Rows from block 9 of the denoiser, named by matrix and row number. Rows with one number belong to one channel. Each number is 128 + 32 x the weight over its row's rms, rounded and kept within 0 to 255. All counts start at 0. Numbers have three digits each. After the name is the row's rms in percent of the matrix's.
# convs0: first 3x3 conv (model.mid.2.convs.0.weight, 288x288x3x3), inputs 270-278, a 3x3 kernel for each
# convs1: second 3x3 conv (model.mid.2.convs.1.weight, 288x288x3x3, transposed), outputs 270-278, a 3x3 kernel for each
convs0.85 161:096077135124186137104138170122116129064137169104066115098097137071041091166127146164090169074134191139136137125122112120140138113148139117083146152197167136148136138115116108148136138126103127153098192245167127094111092089131138129073108098180
convs1.85 141:099122100171151093114143120168094109107153090149107140135137183148117143124161115173095167184129136101124049131139140143146104063100116133147128116161118140099092146085108124133134112154101141170131086130121148151160112163128109110191104083159
convs0.86 035:116131154143164111125130113107091140056098126085098128121137091113143057114114171132117122099119084093107064137139119129136121135136119134147129112138159085105149117174138119156094122098176037168100077168145046182187166132129124118128105168153
convs1.86 061:114144140171127082082128139098122114107218148102145139107074173138137122115116110146122101089166097123186136064122139136190106107175179117131145109133183117086177148152143101157145124109104076179131079135048128120093099110173116121118078082138
convs0.87 058:126142132160139132125131130110076162127123129145164073178120068139099135117105173130112149121114122113134128125096114123114118134116128109144121124129147127109147178148115120113083170091145146104117101068149182126013125182149159136123180163146
convs1.87 063:126109143125082158165178190078118153121160134164130131116168107129131143175083129110146109158086124170185153119129158166153144145136102088138123086180131230177118157136138096089194067077103129142098097000101104130076163148159186142112096080109
convs0.88 100:160121148131111117112102105116137149128163159133099132135149150124136144167129163156155152134151195136112164136152125138142132127166108142129121135118140130152145167194105175170105126187144077129132120117181077118125131101125135159165069211130
convs1.88 105:107120096144105108135172101060141155123161128114111159117067162161119073138148042117106139140149141120141135169154099135140134129136138093103155072140125102167159102148174145140189123139184127056181099122106072103144114168142164151074154131173
convs0.89 179:147064112171153140146142133105122159078152080104121094144166087124084065122077085167166136118118095132082149150133089143111121118167144144095187147174145151114084112127107157106108152062176124124063121172178122117171139085192108154139071068177
convs1.89 155:129140123168156095133142122132123139173134158120112160081118106145155126186138070086127155174150163117143134153143157080137095127087135155152156081154101110100116119114124142096135131110120117143189184145083145125120118170092171064113128134115
convs0.90 127:107104156125159113106138074149203109148159116137125099161137094132074164151143141127152085081178159150191122126150115143128131162155130139152189117111181167130147095184166133163155145096119063126124149083120087126155097112145121145127120083117
convs1.90 115:146124086095136156134084155143123147162117126148132135118080111103131146112091131116134136083242106149158151125176121115123172130069148113162098175121081111123104155097097103088111108143088135153082228134092108138087150091102098061158123082193
convs0.91 150:142126155142160176117117110164210127141104133100099196078128095100177048086149188133113151091060160062177146154092124117109173134097137104147119116126174132125103147134100177142132129166111121160134080197108123203111139127095082089127164138096
convs1.91 133:143116138135068133117135149077087161120132158098174131094128141080221123137107180118185128111167155078135154150165099119145112172235122179102142111135191168129153139137146150134156180116155119092098146032076155063118121145149118106098138091087
convs0.92 035:101145123139155159119139142172180147128128106109128093179097145159107148180146202166140129141129141133179171111121122131134109110121119134169186096153158124088107152106107173109110112117070047203130092124119100171218084094112140127103174121115
convs1.92 054:141122176088042180114123163149100127108163152159113167129094104111132137159201139173120170080182114124094179128089152097101186144113091089151108170103164088142107108102158113092124127184076046126152128102102136098140104119183152144158112157154
convs0.93 128:162153133107166131103119147115076118155138188163153108116136112140139146129163126123143144144157167118128059123147124118153119128139159160133137096111144102115170087128153105123129122073094153142134162075127151158124093160080125134171155121107
convs1.93 126:111143121096146129142152094113085115110054143091205144183119152126207152149141058139136126106129105169157121116158202112139090137102145118136115202147115122093129129153137121116145169150091142097112154113036131059116153082129042118152142127138
convs0.94 062:127137116120133094116162175118130138169189151165162143087144142155187097081060151154161144132113134120123145129126117138131126144133108132116136148112139157120134151181133126125165130113139153111154094128166119149112094133139109124113120242171
convs1.94 066:150168163072117116112191153122073136081083068105128103120149073109120143129159152095156105136175208131107122106123153075143131121127129159077106085143167120068132153139144082114109130119114125157124184169162197045086103098119127138111131144093
convs0.95 091:133134156091125129130121136107106138167170160105120153126075119122105058132084141104103111128139110122096094140119116136121121128134122086133110180104151133119159152138207168088146134055129141155059138149143135149136140153153134134166129129088
convs1.95 104:178103087112118108107143125114126118146155098115128158121145152111107132124143146145161148140175133179118092065146050123090167094171130115144122098146112097131198148136074110161099107146130130121097129131100146087114104114103161158139139168177
convs0.96 053:136136156140130163112136121146135134103155137130104132097157182171182118177107123110076142112108112134083105115144142145132111110113147081135127126123104093090112125151133209193160187154163032111204157096174153068075191154150151187157143171121
convs1.96 053:152186095164156091120174148098128093137080157086165133135112094172149042126130097164109126080099145162107141139072121091107129125144135128106131092140121142150158107131125092107135201149129129106104116134104062154069113131085091151083114126129
convs0.97 057:133117129137145099138142146131147104125155133101072139167142088144062147148244146148108098119092139098091147124099108122137138127110123140115102124122107138122095117133153115154110184131093141184081032080069129146133057141127099170218078112169
convs1.97 060:141139106089098147112180152142114132169141069132128140158126129146128208133139171081143121115156153159178135136112095137085165171110097104141194163145164113135141112036105146083185201125115130118135129151255097071163075122103128153138146173142
convs0.98 071:130145138156136143129123155159171109117123130169116144128112135101126138101154184121132115111162145100121127132125130115109143115142130092113155089135106121133122112166162147248112144133184107096111229181124147140138088174187127138115142070084
convs1.98 074:143134170123112082107145112086157141172104124159152115202096188089037135124148102196106146132151164115145132149121154169176102187134152175160120154142128104089121137087137112094173176120137145081116096121120049140142135103071158128174118123103
convs0.99 118:122137132106144091132124105150129147169145149144153145076089107109178113166114075146176141105157112108137127139120116139119114141151113111109145080096122125110152145132118111120153121186121087181239112197126113203063131122135162108122072069145
convs1.99 110:095136149139123146168025075106091213081133186137157103147134076167093152107122140091162077154067135121102177120117178133122119120109143124106169087143117167186123149113101100156134156096119141172113143078201155110173154158135125177096131150161
convs0.100 046:140130131141135125109139100143130124127123112102120150193206163167108108108109159141176149122110133147146157110110133125136147135129132127131168127134170145119114086095071119081119112087102072133189197239156193167198123213116103176113154108149
convs1.100 060:189126130151135153107134108124138144098094115146154111155135130088117118167057189154146166139134098147142118106095125142076113140115174158149121091135186184037157085195103144125099144114135158175112138096120136109136101127096148138132117119093
convs0.101 035:104156134115138140111163135122126105105124125055115134106083128122085103082169136155150174157170169138153147124126142131108143123124113158128182107105135156132199145167123163154139162162141189018084141098129016213203104146115092179089100166121
convs1.101 067:137147091076111137141125153082154084126141166138093130115105121174087156088157116164150145144148062118189152097126155142118143116166164121150084152134167103136176140147109091139150118170157152163125132191071085118143125130090110162150134126125
convs0.102 124:111142182127188212100107107116111121133147123131175175144104132092209188122147122102105164149085105125150133093116114113122128154130119137102141122103122161128174135084063109100175121132124133043114180169113132090135164070079093079116128116145
convs1.102 113:117082105222138138189192144121136118211174171173165081112172131071070049186113089133116117126115102078143197168089104169090116171141102139144142134196168143114064075137121139153118161141160149085108128106107157196175144113147164118083080090082
convs0.103 163:122126108094177162112146107111120152119172105093151129108124075131095143128167137106115136164133144090143142091099140132102184138118109081121173126132126085102148118081140118101128087114149208021090140097136181121044100137121104080133206133085
convs1.103 147:103089144138152150163097078121114230148106114174129108106124134177150091087109120118184101148132141088157112146118196120139094075131124141144182089170084095215071159128154111127126125127157193130131162120144145204084185072130125133138162096130
convs0.104 197:113118160130189111130149126138225149107130124175124136196095168189073116104146163137127153052138086156119122133112148103148108073114103131132149136145116094088149096097159131133092210143190128149149133164158095098146131103190115125141172153127
convs1.104 160:104221125165155096160085149162102060184120106101094136141160084142193127152157157142096118150148174125168119140171126107171103094151095129159166162126079142093130176113124124135120134114117140097134032184195086143078115120120069120140163156149
convs0.105 058:140110119105124117109132143133126124143149141134128118137144075192113084174185136129120130133141120132158152118137126121149136132120138155119095113126142148140115155122121201156151138147157127056098125089157104158108128147183088083163134106106
convs1.105 071:140133104139110207078113087097164171156185121152090131107162138119133123093179103172122096120098084108140123155064171107103160116143151098096187123102084149138141127113084131155151134128185154129111110065077132117068172207182155153139107154185
convs0.106 123:142114127142122112113167115131151108100097118092168128132056137127155143143133110134106106129088130173111148108108149116132118126137123151147123071132084176096145155071114150165087097132096135134115103153153194110085124167114121142090143125128
convs1.106 137:118178093051157117088132134128080091152120136094169184172178092158142088113110163176103120105116122161104149105137175134129069142055170121126131159134144141100154126137164122109149068130137146205088130146213148102136076107160082090129164141095
convs0.107 110:163143109147144107127136139136091092088116168142095114106124111151189166166147089147115134100120127124109115152139131122162112142163110109155159164112081138186152078144130106140162129167107067132075119139093129080159216137071144200159086104204
convs1.107 117:155125078096142072098099167153126177093113109151115139161153155114098085102161088088129109162147109136152114101190085124139110177158123090153140108161136121113134154072137123167150161144072126135164156184134099118159077149083099093136116167135
convs0.108 130:136110141150155131169120108148136120110107108117156126123117084076104111050135126177124118120100112097146110161110138138125136132131106070122161144092108168154096137114091070109134170141082165206092078125091213036135144174109151121149104112125
convs1.108 128:129159136122129167115112106127114133123181172127093137162130118107163156115091206151203134186113091139100148126122115121236102097120080103098124106153204105153030171136152107180136129182104139186117125098156076094115125127196130118083175132118
convs0.109 059:096142127128141116131136124161160131128141141132147122077136120124159145130180062126157162078097113130120117133125107142135132099111095115116148114137152134153157126115146135137130085156143052174165107183103122118078124159152118139175129106172
convs1.109 060:119045137127120129139127109109142115061110094090177176120203095153131151140169104174161099111169115131193101154180104144096111123131132100148099092148124128158136153199115102111043056122135105126117132149086089098152110150117086100164135110110
convs0.110 049:109116130083108140148128134156160114146081109136134144045120106141070131112127188151139159155158116141134162131113119141113134135103120132112106106090126080078101097096155141047163117136126140157139133077051135000176077127253138131118163149116
convs1.110 070:129119157113142174088066163114154100066104163165134128148171159091171164163096179073114103124127127165112149079091151165060128151082163138153137141147206109137141138159151170121124101088149126088116108170080181140124155126107124119122145088130
convs0.111 101:125141121129130108151120142144133121125104081148102137159140154155144120144128119145122126149123129128119116121142145117148149150143139081163123134166119124144143118155165111126138100177122126133025197152111158105218181091114175130111212137105
convs1.111 093:179097119117085153157117092182106119130121140141135168094150126095184074108156168127107077184099124121131136136135141093161172078138117131144107148157091153134212089180106103168096153134114122145115088108075109133122119129093152173119092052121
convs0.112 070:130155104147122147123122156151122155117144129106199157189148060194149059088100155131143146082153108082156139138141123151142134136139130154151149138170185114126143162142133214164166112114108093149155031121186192102077129071091149149140094170087
convs1.112 076:138132098133099134137140135112083136157069167146161058102115137047200138148054149124130161039136096148107178110106112125091115140184145076115138134118122162075093159089098110141037134067122094173083050164142236093187184105138163074146080140133
convs0.113 108:142120137131138139110119120124137112115124143085145144136172147143127121142117141132090137134107174153183152115116130103139138152145160123141110159115120114095131142100179099108173116175147146017157085111150219163102055113148054190165112092164
convs1.113 110:120108091116102085167167117135123111156107107165105188126187142118103073070106133103147098127074119140127157150067058125118133150158166139069180176167099099130148091133124088135127135098144156181084130169158129113139146096196174128069128122104
convs0.114 036:119148136134103111147127098112163105116116135137128108210057124104026067128157176128103122119131090087157113143100119126121132123109133141155130079113164097143130141102125118051075094098140181125106173122155050180170129150167120121154185190096
convs1.114 055:097070148151133114151112109117113128113064194105102140119149120171117152095143147093115170133113129098152139162107117107037176159088111089158074105099174106107172082153105127109140111152127159195147123132107125144102056130071131074145143110196
convs0.115 041:119126143142141144136089135142168167093101138116139146093089148115137111160126143142089116122102085163148097138126142135148136120128132169101109176120151083099142117142110156110065147146132110128131032125080191148066028096129089110156116156126
convs1.115 059:116111105108072136100144121113114163149167149113144130156105118079113154135129136153119101155140161088117131135105119132142106150136124138106139100109139141106100140110146115159119152085149121089059122139164136168088145124151127151129085114120
convs0.116 037:127136134127160142081121107122158166109121113115106168141201198156163106161122118150129146138154150088146155116142115136136127148142123123135125119134108120139160171168184159081159160200126109126160172179160031173187104109209160182097150116054
convs1.116 071:051125148147127109129127177103124075101150163165161061137086148152059172133173135159147159113062160078130101097153157125134140138136140075145132161105150088182105093123119138093131157099154178092096110144076126117095109146107125182105127097128
convs0.117 054:123134113148158126136129118147155166107119110157128103164072149119138133126142148117113142097148152109135129124124125140146151122137144084115165127148137141141113142119098183135185136072171078121086117071111076080100126179152141145183209109134
convs1.117 063:126174133137156112119142111094149098108175086159119091091139203150122157091147119144135105103153155105133150121146134082061205120143087114177093145089086126172167106085114156154181192154154139146129058120182147144177140111152157106130157093112
convs0.118 070:129134135120130143116089108134140153090109166136100112200025097105093142098164122154138101139115123156118135130128111128123123146126135129140108111087125128152159115133076120132098131135058140089127162093109110187119073188170075146120145082150
convs1.118 076:105094103120187071129124160104112112148180110130077172146131125120145152135136126163161119118111104164114150109135121148147145139143151137194106152155168124127129138035117108138148128078113113076116121138138123143112106200107134080109107068074
convs0.119 118:114188151137204130130087101130084138124127078128181126109157184170111162219157105118118167127113138108113124126142155139135135148125119147104187107078133094100070143093075138096129162091152112185138089072106144098073083098109075088172145115080
convs1.119 110:183100155143116129136098150117173120169123078123185189075102171107084113058115151186130120142149157141151111206047141111151102091018162133096178071079153106146145071125125127198096165136106119218096068183136084140095139108143086093146083163131
convs0.120 066:127171162109094128127097092144163120161147144150149136108107129049168114143137116138133161160166168132140130130122126118150134119124128125116140095117159118127133085095103130127100090136138120109172028255230119144101103092171140095158176146133
convs1.120 069:182182142183147167146122128158103077109107091147095109109182124106128225092170101088166086095120122145114124184147079188152081115146120105125151179201150100168106108101123134131169116094117177141155080102142085077127134113131072138128097090137
convs0.121 068:126112097160126138174119127132155148107123142114125140143122096108099064118173135094156160094144146111148119125124110144117123161113108101109107086102083186064114158134164148114118115120115099215110071164162150141082099058139123047081117093121
convs1.121 072:162142150059084143133110115092081135139146168073066174114093135164084059181072167097099128097104127078101107136109186161172145103130128126087177107102159129105157119146097149162147156083139163111118138059089142162102121103119095144171144184168
convs0.122 155:131144140123136122124136162152121128084091140084118149146157157150102125111116111080097125121138119153112132127139136163143114146132134159124176117148145075086125146132200184135101060096106076086174189138053071118134105126163146181137083098122
convs1.122 132:123129111142132097120074143105129109140158158136125142101151142181098154126147075131153088148140139110121134096116087161149142130142129112122135095087136143164115121096162134163117103124151133124178197162112059143148130137126103097144120089099
convs0.123 046:118101124125133135106112129126155121091095120110113146134185119146119153167204192149161206122102161133115169120095118121114116107112115116095146108078132096103087191166129142139101130132144154104108197125100115221163149103129151054082111120112
convs1.123 067:092159148194122119138135121121127108120159148117157144099118127182113148138051078112143117130153100128094094145161158110109127178078136130170130136156155055169126105122112120141123086117135098101143111003170092055121164144147098175147164063136
convs0.124 051:136141132128113157152174112134169152077102137099154139077112107078081207170180203130088155118112137154118131137131132122107146130126128149134179116125181124149153096148080168068100134155148163131127179135161126074119073165170122126152097127081
convs1.124 070:151112116069102138144166132079082101155120105106149116132069112136145156181081143141162119084155043106122090182092151215128115140121104143073105159169154176122214103137166116107135117148148125128114106124120094159118165176166135028111131103153
convs0.125 149:100171159157109092120145124095159154116100093169140143146111107165106084103055144137145118111097122124122112124093097083122147132149106085064158116138136176136133162182111108081088097120149148179229091108073108145079030094186187116098145143123
convs1.125 135:146125166123158106134196084111099100133118129136045168092136085183168109111155122156133097167132129084120125143143148090130149167108159130101081121121117131141125094130012158177125098088159093152097154207181150092081142189114156121146127169122
convs0.126 044:130124133121129184094120114157148126129105120121073126159176152094124149147148170162172137133143142086136113127139102122131125104120112129159224124126085158133133143093143198094103109090121086167110204077072087114112154205192101143147195156151
convs1.126 047:093075176109113185172129138117120102111145165117130147087142085198191145129176076159130177117131113088113160175158118164103171105171065088104128097117114114182114075131112108109072170127082134080100099171150164121140074151150096166190082074079
convs0.127 121:113119144108081117108103158147142139110153114106112101151133151105121179159178098166122174131109140088101121139123094151151130129154133131125131138119140135128184052090119121114133195082121078168153128188130163136127114144117104130099207205124
convs1.127 107:159132102129116097154075140211130111083158127195112124145150194107124155101105154194132125113114110145141144159140126198153124169100130150195130173134055090125102136118123135086125082151161090088160042092120092119103117128086104119106121083177
convs0.128 085:137123111133160121140170122130078125130115101163171121146130136045114162111209108105131159092111142127144101120127129118149131118117138105173180161154150160098137151181137089111160140150127081120130218054193126128082218119157104122201156104133
convs1.128 079:134101135124096189070124127153130173080106130124147123148136155110182195125116079164091094123158075195093138082189150062145174144104135133118091146132091185096078168097126157074159201108158110192099086228121139089154120160130090091178100118145
convs0.129 148:199156136161128134124159099115092119091131184143116130190123128159151139146131063102124141104117144100099144129114117102128144119158133156135137101108206102160163115099176167107111154117113113134095133146173123148168167125112123175091169124174
convs1.129 141:089096109116118105146092132145182117165141054132073127155159069078076198152179132129140076137139118137087134090130188142150152082126111093123184107119120129114114168122071140169184133101114189146162126096111155135101124103174106093118124122086
convs0.130 129:119097086124152138106141141155170115190109105162153109117194194121150115129094128172117146144150129133152154153134094118103138141105141072129202130134127175060103136068129095184154130088082164183048101087104152099123134159121072101158160089114
convs1.130 119:113072124088148099182064125173128147136102112087146081080138150079133142134098132077094163138100160162122112127076124122142094107160183172138145125107117110103122174153095091129100064134141087170115081154123190174097109145099124128152174150109
convs0.131 036:141119123141161132110133102133146167104120123097118144189162089091136108115110089089138125092118089099140134110128117124135137120107135164138134138134137071137126196186093125107163167132094156000215116167154157147195166182061147119069174116119
convs1.131 052:159093152134109153135087114142110112112151112118167130161033198130104116116105108101079192141133091145117138126156113081119113087099138143100142081126186151092125144111129095092139125068123195117102153109158108103119119125150149111097137105138
convs0.132 080:118134123107086088131134157154148129127143122164159128141204182085114167143095065152184155105103104114146120129118117133122103104105115130164155137141111136108127132110123136149137168169093182099038172220137120154121131198101093142138088150106
convs1.132 081:111106128138153146122096112115088112077110124168085117098178125104120126150107107108136163173127162102072118118139126070210103098083151147145106158189119165100110159212103164106075158138101159149137183107102139179143144093121101176197161125128
convs0.133 092:146141124120125161116101147171122104149095120107138173118106158116056086125140069131136141101099097165167130131160143108093113139126127127145161101140132112110088069120140177149085137141119145096139236163128071157170147118102161125092132122146
convs1.133 096:079127132149123154094123184086089126144209206124091132108094150116109150079130169126126194060079075146188099103136149107134128156109114122138143154155152106078119123100096099153155119148147137128073177064113118088168132151136129179131102128077
convs0.134 124:095100108109085100093106120170121120086107161110126091105125128082117157128142156121077132107073062117101080105115136082113109098101131135135129134092161091063128090075100179148055132103132157137109152123152153152054198208206159145137160121115
convs1.134 125:157121154156141132122107135084096148178175173125170129160197172168129181141153098073092106100107111144096129157091097120144145151149123162077111126144156169164159168106133074150127152184136155099165151141112088116116128130135104163159110106134
convs0.135 050:155129122144112123102129127162132112104152110112125162140140059139110126125089091130127110125109121128142098116138127131134156134127118141124129156135147174088087152150137118141124109100126077063138108085179133079124147084130116123136192134119
convs1.135 062:081132156148185095119104129110137083097112095149166138169181202067157072120132152153164153162133162106067120125136131129122167123134129114085069144102201109142158142081109117122102141109113155148084129118077103120167177129119119119129115137111
convs0.136 100:164173126154182098153154133146086128140110139099092141080153077096108169164102137131128111119129130116122134140126144112121115139136143147123132117101123110179161088090108167081160134093142183125071191107086125149145128134149149142116092094068
convs1.136 089:162165127130205136117086111121101133082065148100166087143101110136166172115130196134139162100151124119127084150145142130078146157092200071135141148165172104151111091127066073124090072132170183138131072088123095066098084123183103165131087131149
convs0.137 056:126144155110139129112135094101158137138204129163158136056086132051091071133130120127127164140131109168137124124136120108121124134129130112126148121159125117108158119138134179137108056065197141136234129244171115184086139049086184165074119123135
convs1.137 090:130120122206071139101156103126125124117128107081119138112117079158082164139155091127131129140115144123118111071150121158071161128139136146159133122083154128145095096150139172103129145138112084081142186081093110122103161120136103075110143159146
convs0.138 074:146109114106139154110113118129133115089126156099099129149131129091184111171139126095102150109112121120126158126108141119133152145137155141111174133153156137120162130144099120150061170134100189215094190140090137099135107000104143091095116107067
convs1.138 078:160177160143117083165112212093104168158096098137126154185139105168143088168132090150091078139069120173152149156079116105143111148126117113126157122090180114075055160105081110099122145148141132082089099145145129100113147133150163099052144100111
convs0.139 106:115141135089095112118168153121158120099140147105105093196165089117115179041136103142149138126099095141151117132122128124121125165150153123122115122132161094117160184097099119106092093103121201111137081140157123102083202109095161082063141059135
convs1.139 105:156155108116050179095154149151146159147131153135109171100152129122156150143146119123083179097121137155109154139089188093158105062053140180144088114121136159123103149124092096120154175142108152146083174101112106156060133158122110127153120108118
convs0.140 124:137177099109163136138140156138120151096068150111112143107062124139083149098111153163137084122131122187145063148151104140177120149135146113136155141125138182106135165162116193135166188102144074187102091184141052174156169143107084141126167143068
convs1.140 118:166158119131129126125165068126080137181056132171070148157154095108144057123145089120142131148136154075169159081174122087164072124164103126187102141127129162094192152117131108118148158081121110103123066124168131152088158123110122074126152121142
convs0.141 049:151163135139182159141147158129115104081079159085126149129115168125079087164098172144156139117158172118138145113123118114099128115132119128117149115117108135144129128100141135139135170097083203122162197187113109104087157111056104111149088072046
convs1.141 068:162134127169122071099084137127108078109070122117068107090111139134181096080097102143116160131090166103182041112154143107120096153101129101150081126108180148109136149111043084074084182109163134128121174151167168147127188135137146089107145102134
convs0.142 032:107145105147133147113135107136153119080140132092126115137146140175114200211160156117161131120159127111148150121108122116115134113121140160151125119111150133176150156141126127087086105158141120226159166194116103070158078132140159105144163158078
convs1.142 063:138107157148101050113105080106062173180128110141141118095192138126095102139053140145172077145202098126105151124131112119124151114118124111130158123187156118118108181076151078116128119134163166112117116136110130130117130148174148095066120110101
convs0.143 032:130143128097127145094132109114133145108093130126121131143141137123147057156112113136143130113149160101122112138131132134117146114105133145150156124145166108140165061070090114117121095087124108151145104182134146107135100162134127116142157139131
convs1.143 069:118094125094104108095122176171084077120172134186132137095039142133141101097153241089125173102177115142091096188123142160164149158208135101086142114145109140187102192113116124132134084148126105100151171110091124120103178132141146145110099139129
convs0.144 088:130107103136138138112133152122090081155123098143142133106158221096090122092092070131158096081132114101153093136144134124132106129118131112157125095108126087122138100088152145079136125141144097165078160104110170158134123159149126161139138070149
convs1.144 090:103176078180126128128133133138128159118150124085137157129167113074159146101163141103133157073108115164136143124204092112104122132138148156179160128112130147096127115160125110130174124070118127186091142144078111189088158051071141169117139104122
convs0.145 057:128124111122113103129100116156129143131131135099114136123103161141182059157151051152148161106099125130097122134141122146150126144140135098087124142128108154074092093099127134133081128132142224139212120117210023116100160144205154156070102069108
convs1.145 069:200129161089109132125130112065099084150156122143165102104159138186181137134143127091159184177085086136172083159150172146170118088050102146161092126120133157108133134137129146122104167086124133143172134143184128156154152093075156134107156057081
convs0.146 050:112157113108115127122101112152133098109154134071113093077152158071099157103155074122179138102150118114150115134136140134127119119114129174149099177128150140111145142155203164193157188168157081069083136116086074109176126119093139136078168157146
convs1.146 059:106173147078115140173126158111099140114153158152118069121093216174121087113106137118103128114132153139169133169112101110115135129146165104094117142134136116142082180168129105101182147131158089185132124148124148191122127105139137112185099075138
convs0.147 060:154112134108094108130123142134125090156140124136144135069117106123069091100158147154106129151133131121105109110122110103117138148122140146111131122101141091120162119098119137141104083131094126161160044055075083119124143157097168193124100083059
convs1.147 070:096131110117120128116180142162116165142097172146144179141109145108136091099164116146141110171139154091179083161115133101144084119124126118089166083129086109106152162149133182164113138093158079132120121166152122104134116080114149187174098084092
convs0.148 101:163111145145110159139131136148101128098116122118128157174158115122152156095049099106139123117113105181129141140125113135119126152156157138128147143154150124140113134136167144078108083094121214093118113111124058110034096152157080169108134147062
convs1.148 104:148139145109072120169130065125123145139136117148221156132089122116106101097093099164077138081102166103109150139152165160115159083151154148109117091109145100111080172124155139078113102129132124154083161099158095152131114103105180206152077131071
convs0.149 162:157119066117111115129063133195075154109134154120118135151123128109195149179189110156116111114140100126104171145163129135124137133122147123146088094126113126112146169102164161054199147093165180144118088202135085109135127161141121137062138142116
convs1.149 133:121112146145147152103153178138144096193156135143139100148124102123049176147141133076127106094112153111112078142138195118069179091197115119154096126162132164070073132190168077145158046118152078158171148046130137134142180144106173129110105064115
convs0.150 101:132145100101112120101081148136127125150114153176150087137119107093160152117164060145138156140162134127104093149144139122127124126146162114126154123115150151166098177115173137118181165122188071090133089152040107117187205132051135122130100115073
convs1.150 103:124192123140115138129116189106076104088171149097172162141148091154165140087073173107162200190101117142097124206127138105111058171167173117144128168151139117141141055189131104140144084120101102096140202158120140109139127129088099109117112122069
convs0.151 110:122142144126165185135130098119107103104184121164169099019141099091161199185146126162116087177191092124134101139133124132164121122120102091154092161168109135129138100150133167130123162161098089022105103097183146154055155124162125197158149098148
convs1.151 106:126169169152138126131159110158115096086094156147097194122115135192178103114129157105111114159091113107164113126100108144151085139118099140091091125145163149129188153142124119129131129156124129134136061122109105116125127136113089114143077097095
convs0.152 094:120151134111158158120133144122114153094092104128107111226143124174215122077119159156150147123102137120093119134149149129146111095128122097129153147134189107160161152156110101152114151166114120058189171192197150145105206115066074076107112123179
convs1.152 100:166137135099182160112128117109160152147089146114130150134145150101088067151090103140136141161191117149148128202121110118157135129146145115131110121095127103142089133211058148150118214181159148111166139140143198119120126148129137139149154173177
convs0.153 134:138097118098130147160103084152152115131094153078134140131072155136128152099120156145136133104081141137094068145151129129120143141130113185126099149090142098102179111107188182130105183106058154130121179068129178090090107137158077086099164094114
convs1.153 133:161155117140157123123148112108193155139163141160148100096099167155112086116075152113081109109081140160086128155116097103055092124148116136181118143133143112079134179158133134135148126153133236132139111145111087149127109169102130129144113112144
convs0.154 100:160128112129059111059117127116086084145075147094110109194173125165144043114172144135110128106073073090122117106132137149118119136117123139155145163099101141162108129101117082111111170147099097124103136073105221076106158106099142125147083151151
convs1.154 096:145135116126086101099161090090127111080099072088119145128073113116182140110107137093107181114093138196121095178090134145103104120107078132080133130159183087082164116120150106117187122155152165164109101109088120059090184136137116104167125156088
convs0.155 111:134113132132154120069121121127084131120073073169075156139126063158109132116138133112125128142158161132087168137132161144119134133136121125155125131070092153124132124129132147198159104155165157179046103088181068166122138150111097094128043165172
convs1.155 118:108128141154032127165119115134129138152087101093110117114096098117122149154157165143106072127125167147069144070145112145125106155089161103177137204116129102150110137162127101041141153120134153095125148175152126110167088101182096185124156118151
convs0.156 054:116116137129126115114127137155109118112170144126156151192186133109034132036119125127120131131119136146117127145150140150131135114110145172129150168143087125126140197127080089113150098102085141084077243187075171142092122107147109153112111133183
convs1.156 052:118136161135086119186154140173099137148138113166172105091125115080161164124125105134104160066173142138111117125097121156094126134114154170109140195071140119152116133098169078124098106186108142085169172170110112118089142102129182122231100094140
convs0.157 086:103111152093126136150134108101084099090139147103125155088133099107113159130123121146147111127144150161132156132147123146164137121119151135157118148152169160185125066097154091114179097091127186183109192117158119087140103118166162169140151231145
convs1.157 078:131120093158140140172161110035044080059091157116103122112125130168131114130145099174145138114133106179112146134118122135134190117133164137121112117098089115100129154150108079080074118112096105145130191165114094129110119163167116146173132138160
convs0.158 094:126115112138126104149136108148150096114091122122173124037127166103115140075144073152107127126143107082130139130144132137143138130115110123145159133116137134123103160122176119121180159123083142114142134122129075191053182117111152157166092167207
convs1.158 091:138147099118125127081092100129174124135157159102127106114195167139116112112195110125155132109131100121133135028136143088117134151117069114148161105149168119151113141130127079137126114138128149105116149114167131102087121115126139161051203164053
convs0.159 070:146121122135137132101111117177226179160169125134126144105167210127174119064076133149127110135147126132116067127142151140155150131130134142179167147133135142089093162144149145137163118099094102093059198191058150095017111126121099118145114140047
convs1.159 073:105139118142179190089131131096147133062179150141130076155114166142069124091153092139150121167153168136137111156115172137160106122142115119159142057112155150110181095168110078130119094129138089069118117090101165204098085165113123148096161086063
convs0.160 116:099113132138140137129109112157145143129112107131113127151067133065110208108098109121104151191128125089116143122154130118120155146141146090090125150046104118144163082128167061124054196117137163109135167192026147098157122110141104131161116130147
convs1.160 103:125153127084143109119150165207173129135153095114148128095108092111079156137162095134109122114109115164211154105115138116112149167120177082091127131119104138086111109066107188159066061143148137144140116172128133080134155084118122158176135133106
convs0.161 070:157143119155116119135110125108125143133145156115136159094109162162186151145096076150131163124105133127087118126131124136133120138135119162131100114117130162102118129193170092189160110094117159132000131117075166097136126079068128087078184141095
convs1.161 064:117206129095171145100120132071111158119122153098129145128142099137173090175154202151144092148114096131115124136117141120133125169115161089145079079121120185111118125127082154111114156120201063177150108111112192121148117160120159125150116123137
convs0.162 084:146141110129154159102141116152166155135140137140125187105123122217161151057077103154138138112128129116136105133134120135129135102116134133118075181124108120128113092163073116094124103125090149035120220115187060045032130144144083119095146064149
convs1.162 076:164133166116122081102113072077183120184181131157128112099133115140106095109151151117082098116115106114134077113163072066145125125104105115121105139020129165122155104094182127106171141143108182117142092130055158141089102115088047117066126118062
convs0.163 096:097134139135153129161130141123147110151147148115078122059092160213084137105081146085133165142114119172151115112119125120138130135144120131119119143115148122079111099161165157123088118135170178138131078163060137184181125161087140191119135131077
convs1.163 107:151114130125133154156102109173166152143162179158115124072132142130175090159120172195127069109165146127103099139135164159133145108123129114129101169144071188154140093140143164101135113086165078135087174104227123067099107170131107122093106115105
convs0.164 133:117160127110139160135130109130141145159111171119130139166079114172176164156134163140125153126137131169083091141136122135123144134143114149146135122112174118131127075103083099120088138143153135135140082159160145100085122081110103131106087111173
convs1.164 115:122103099146104115165145166123120121228179093106104098120143132100126171105114109102094099108144170151174175124153088093117143136138116114152135069192109118100146132122180111119157131155144170139138070178128126123166173072110163175126103129158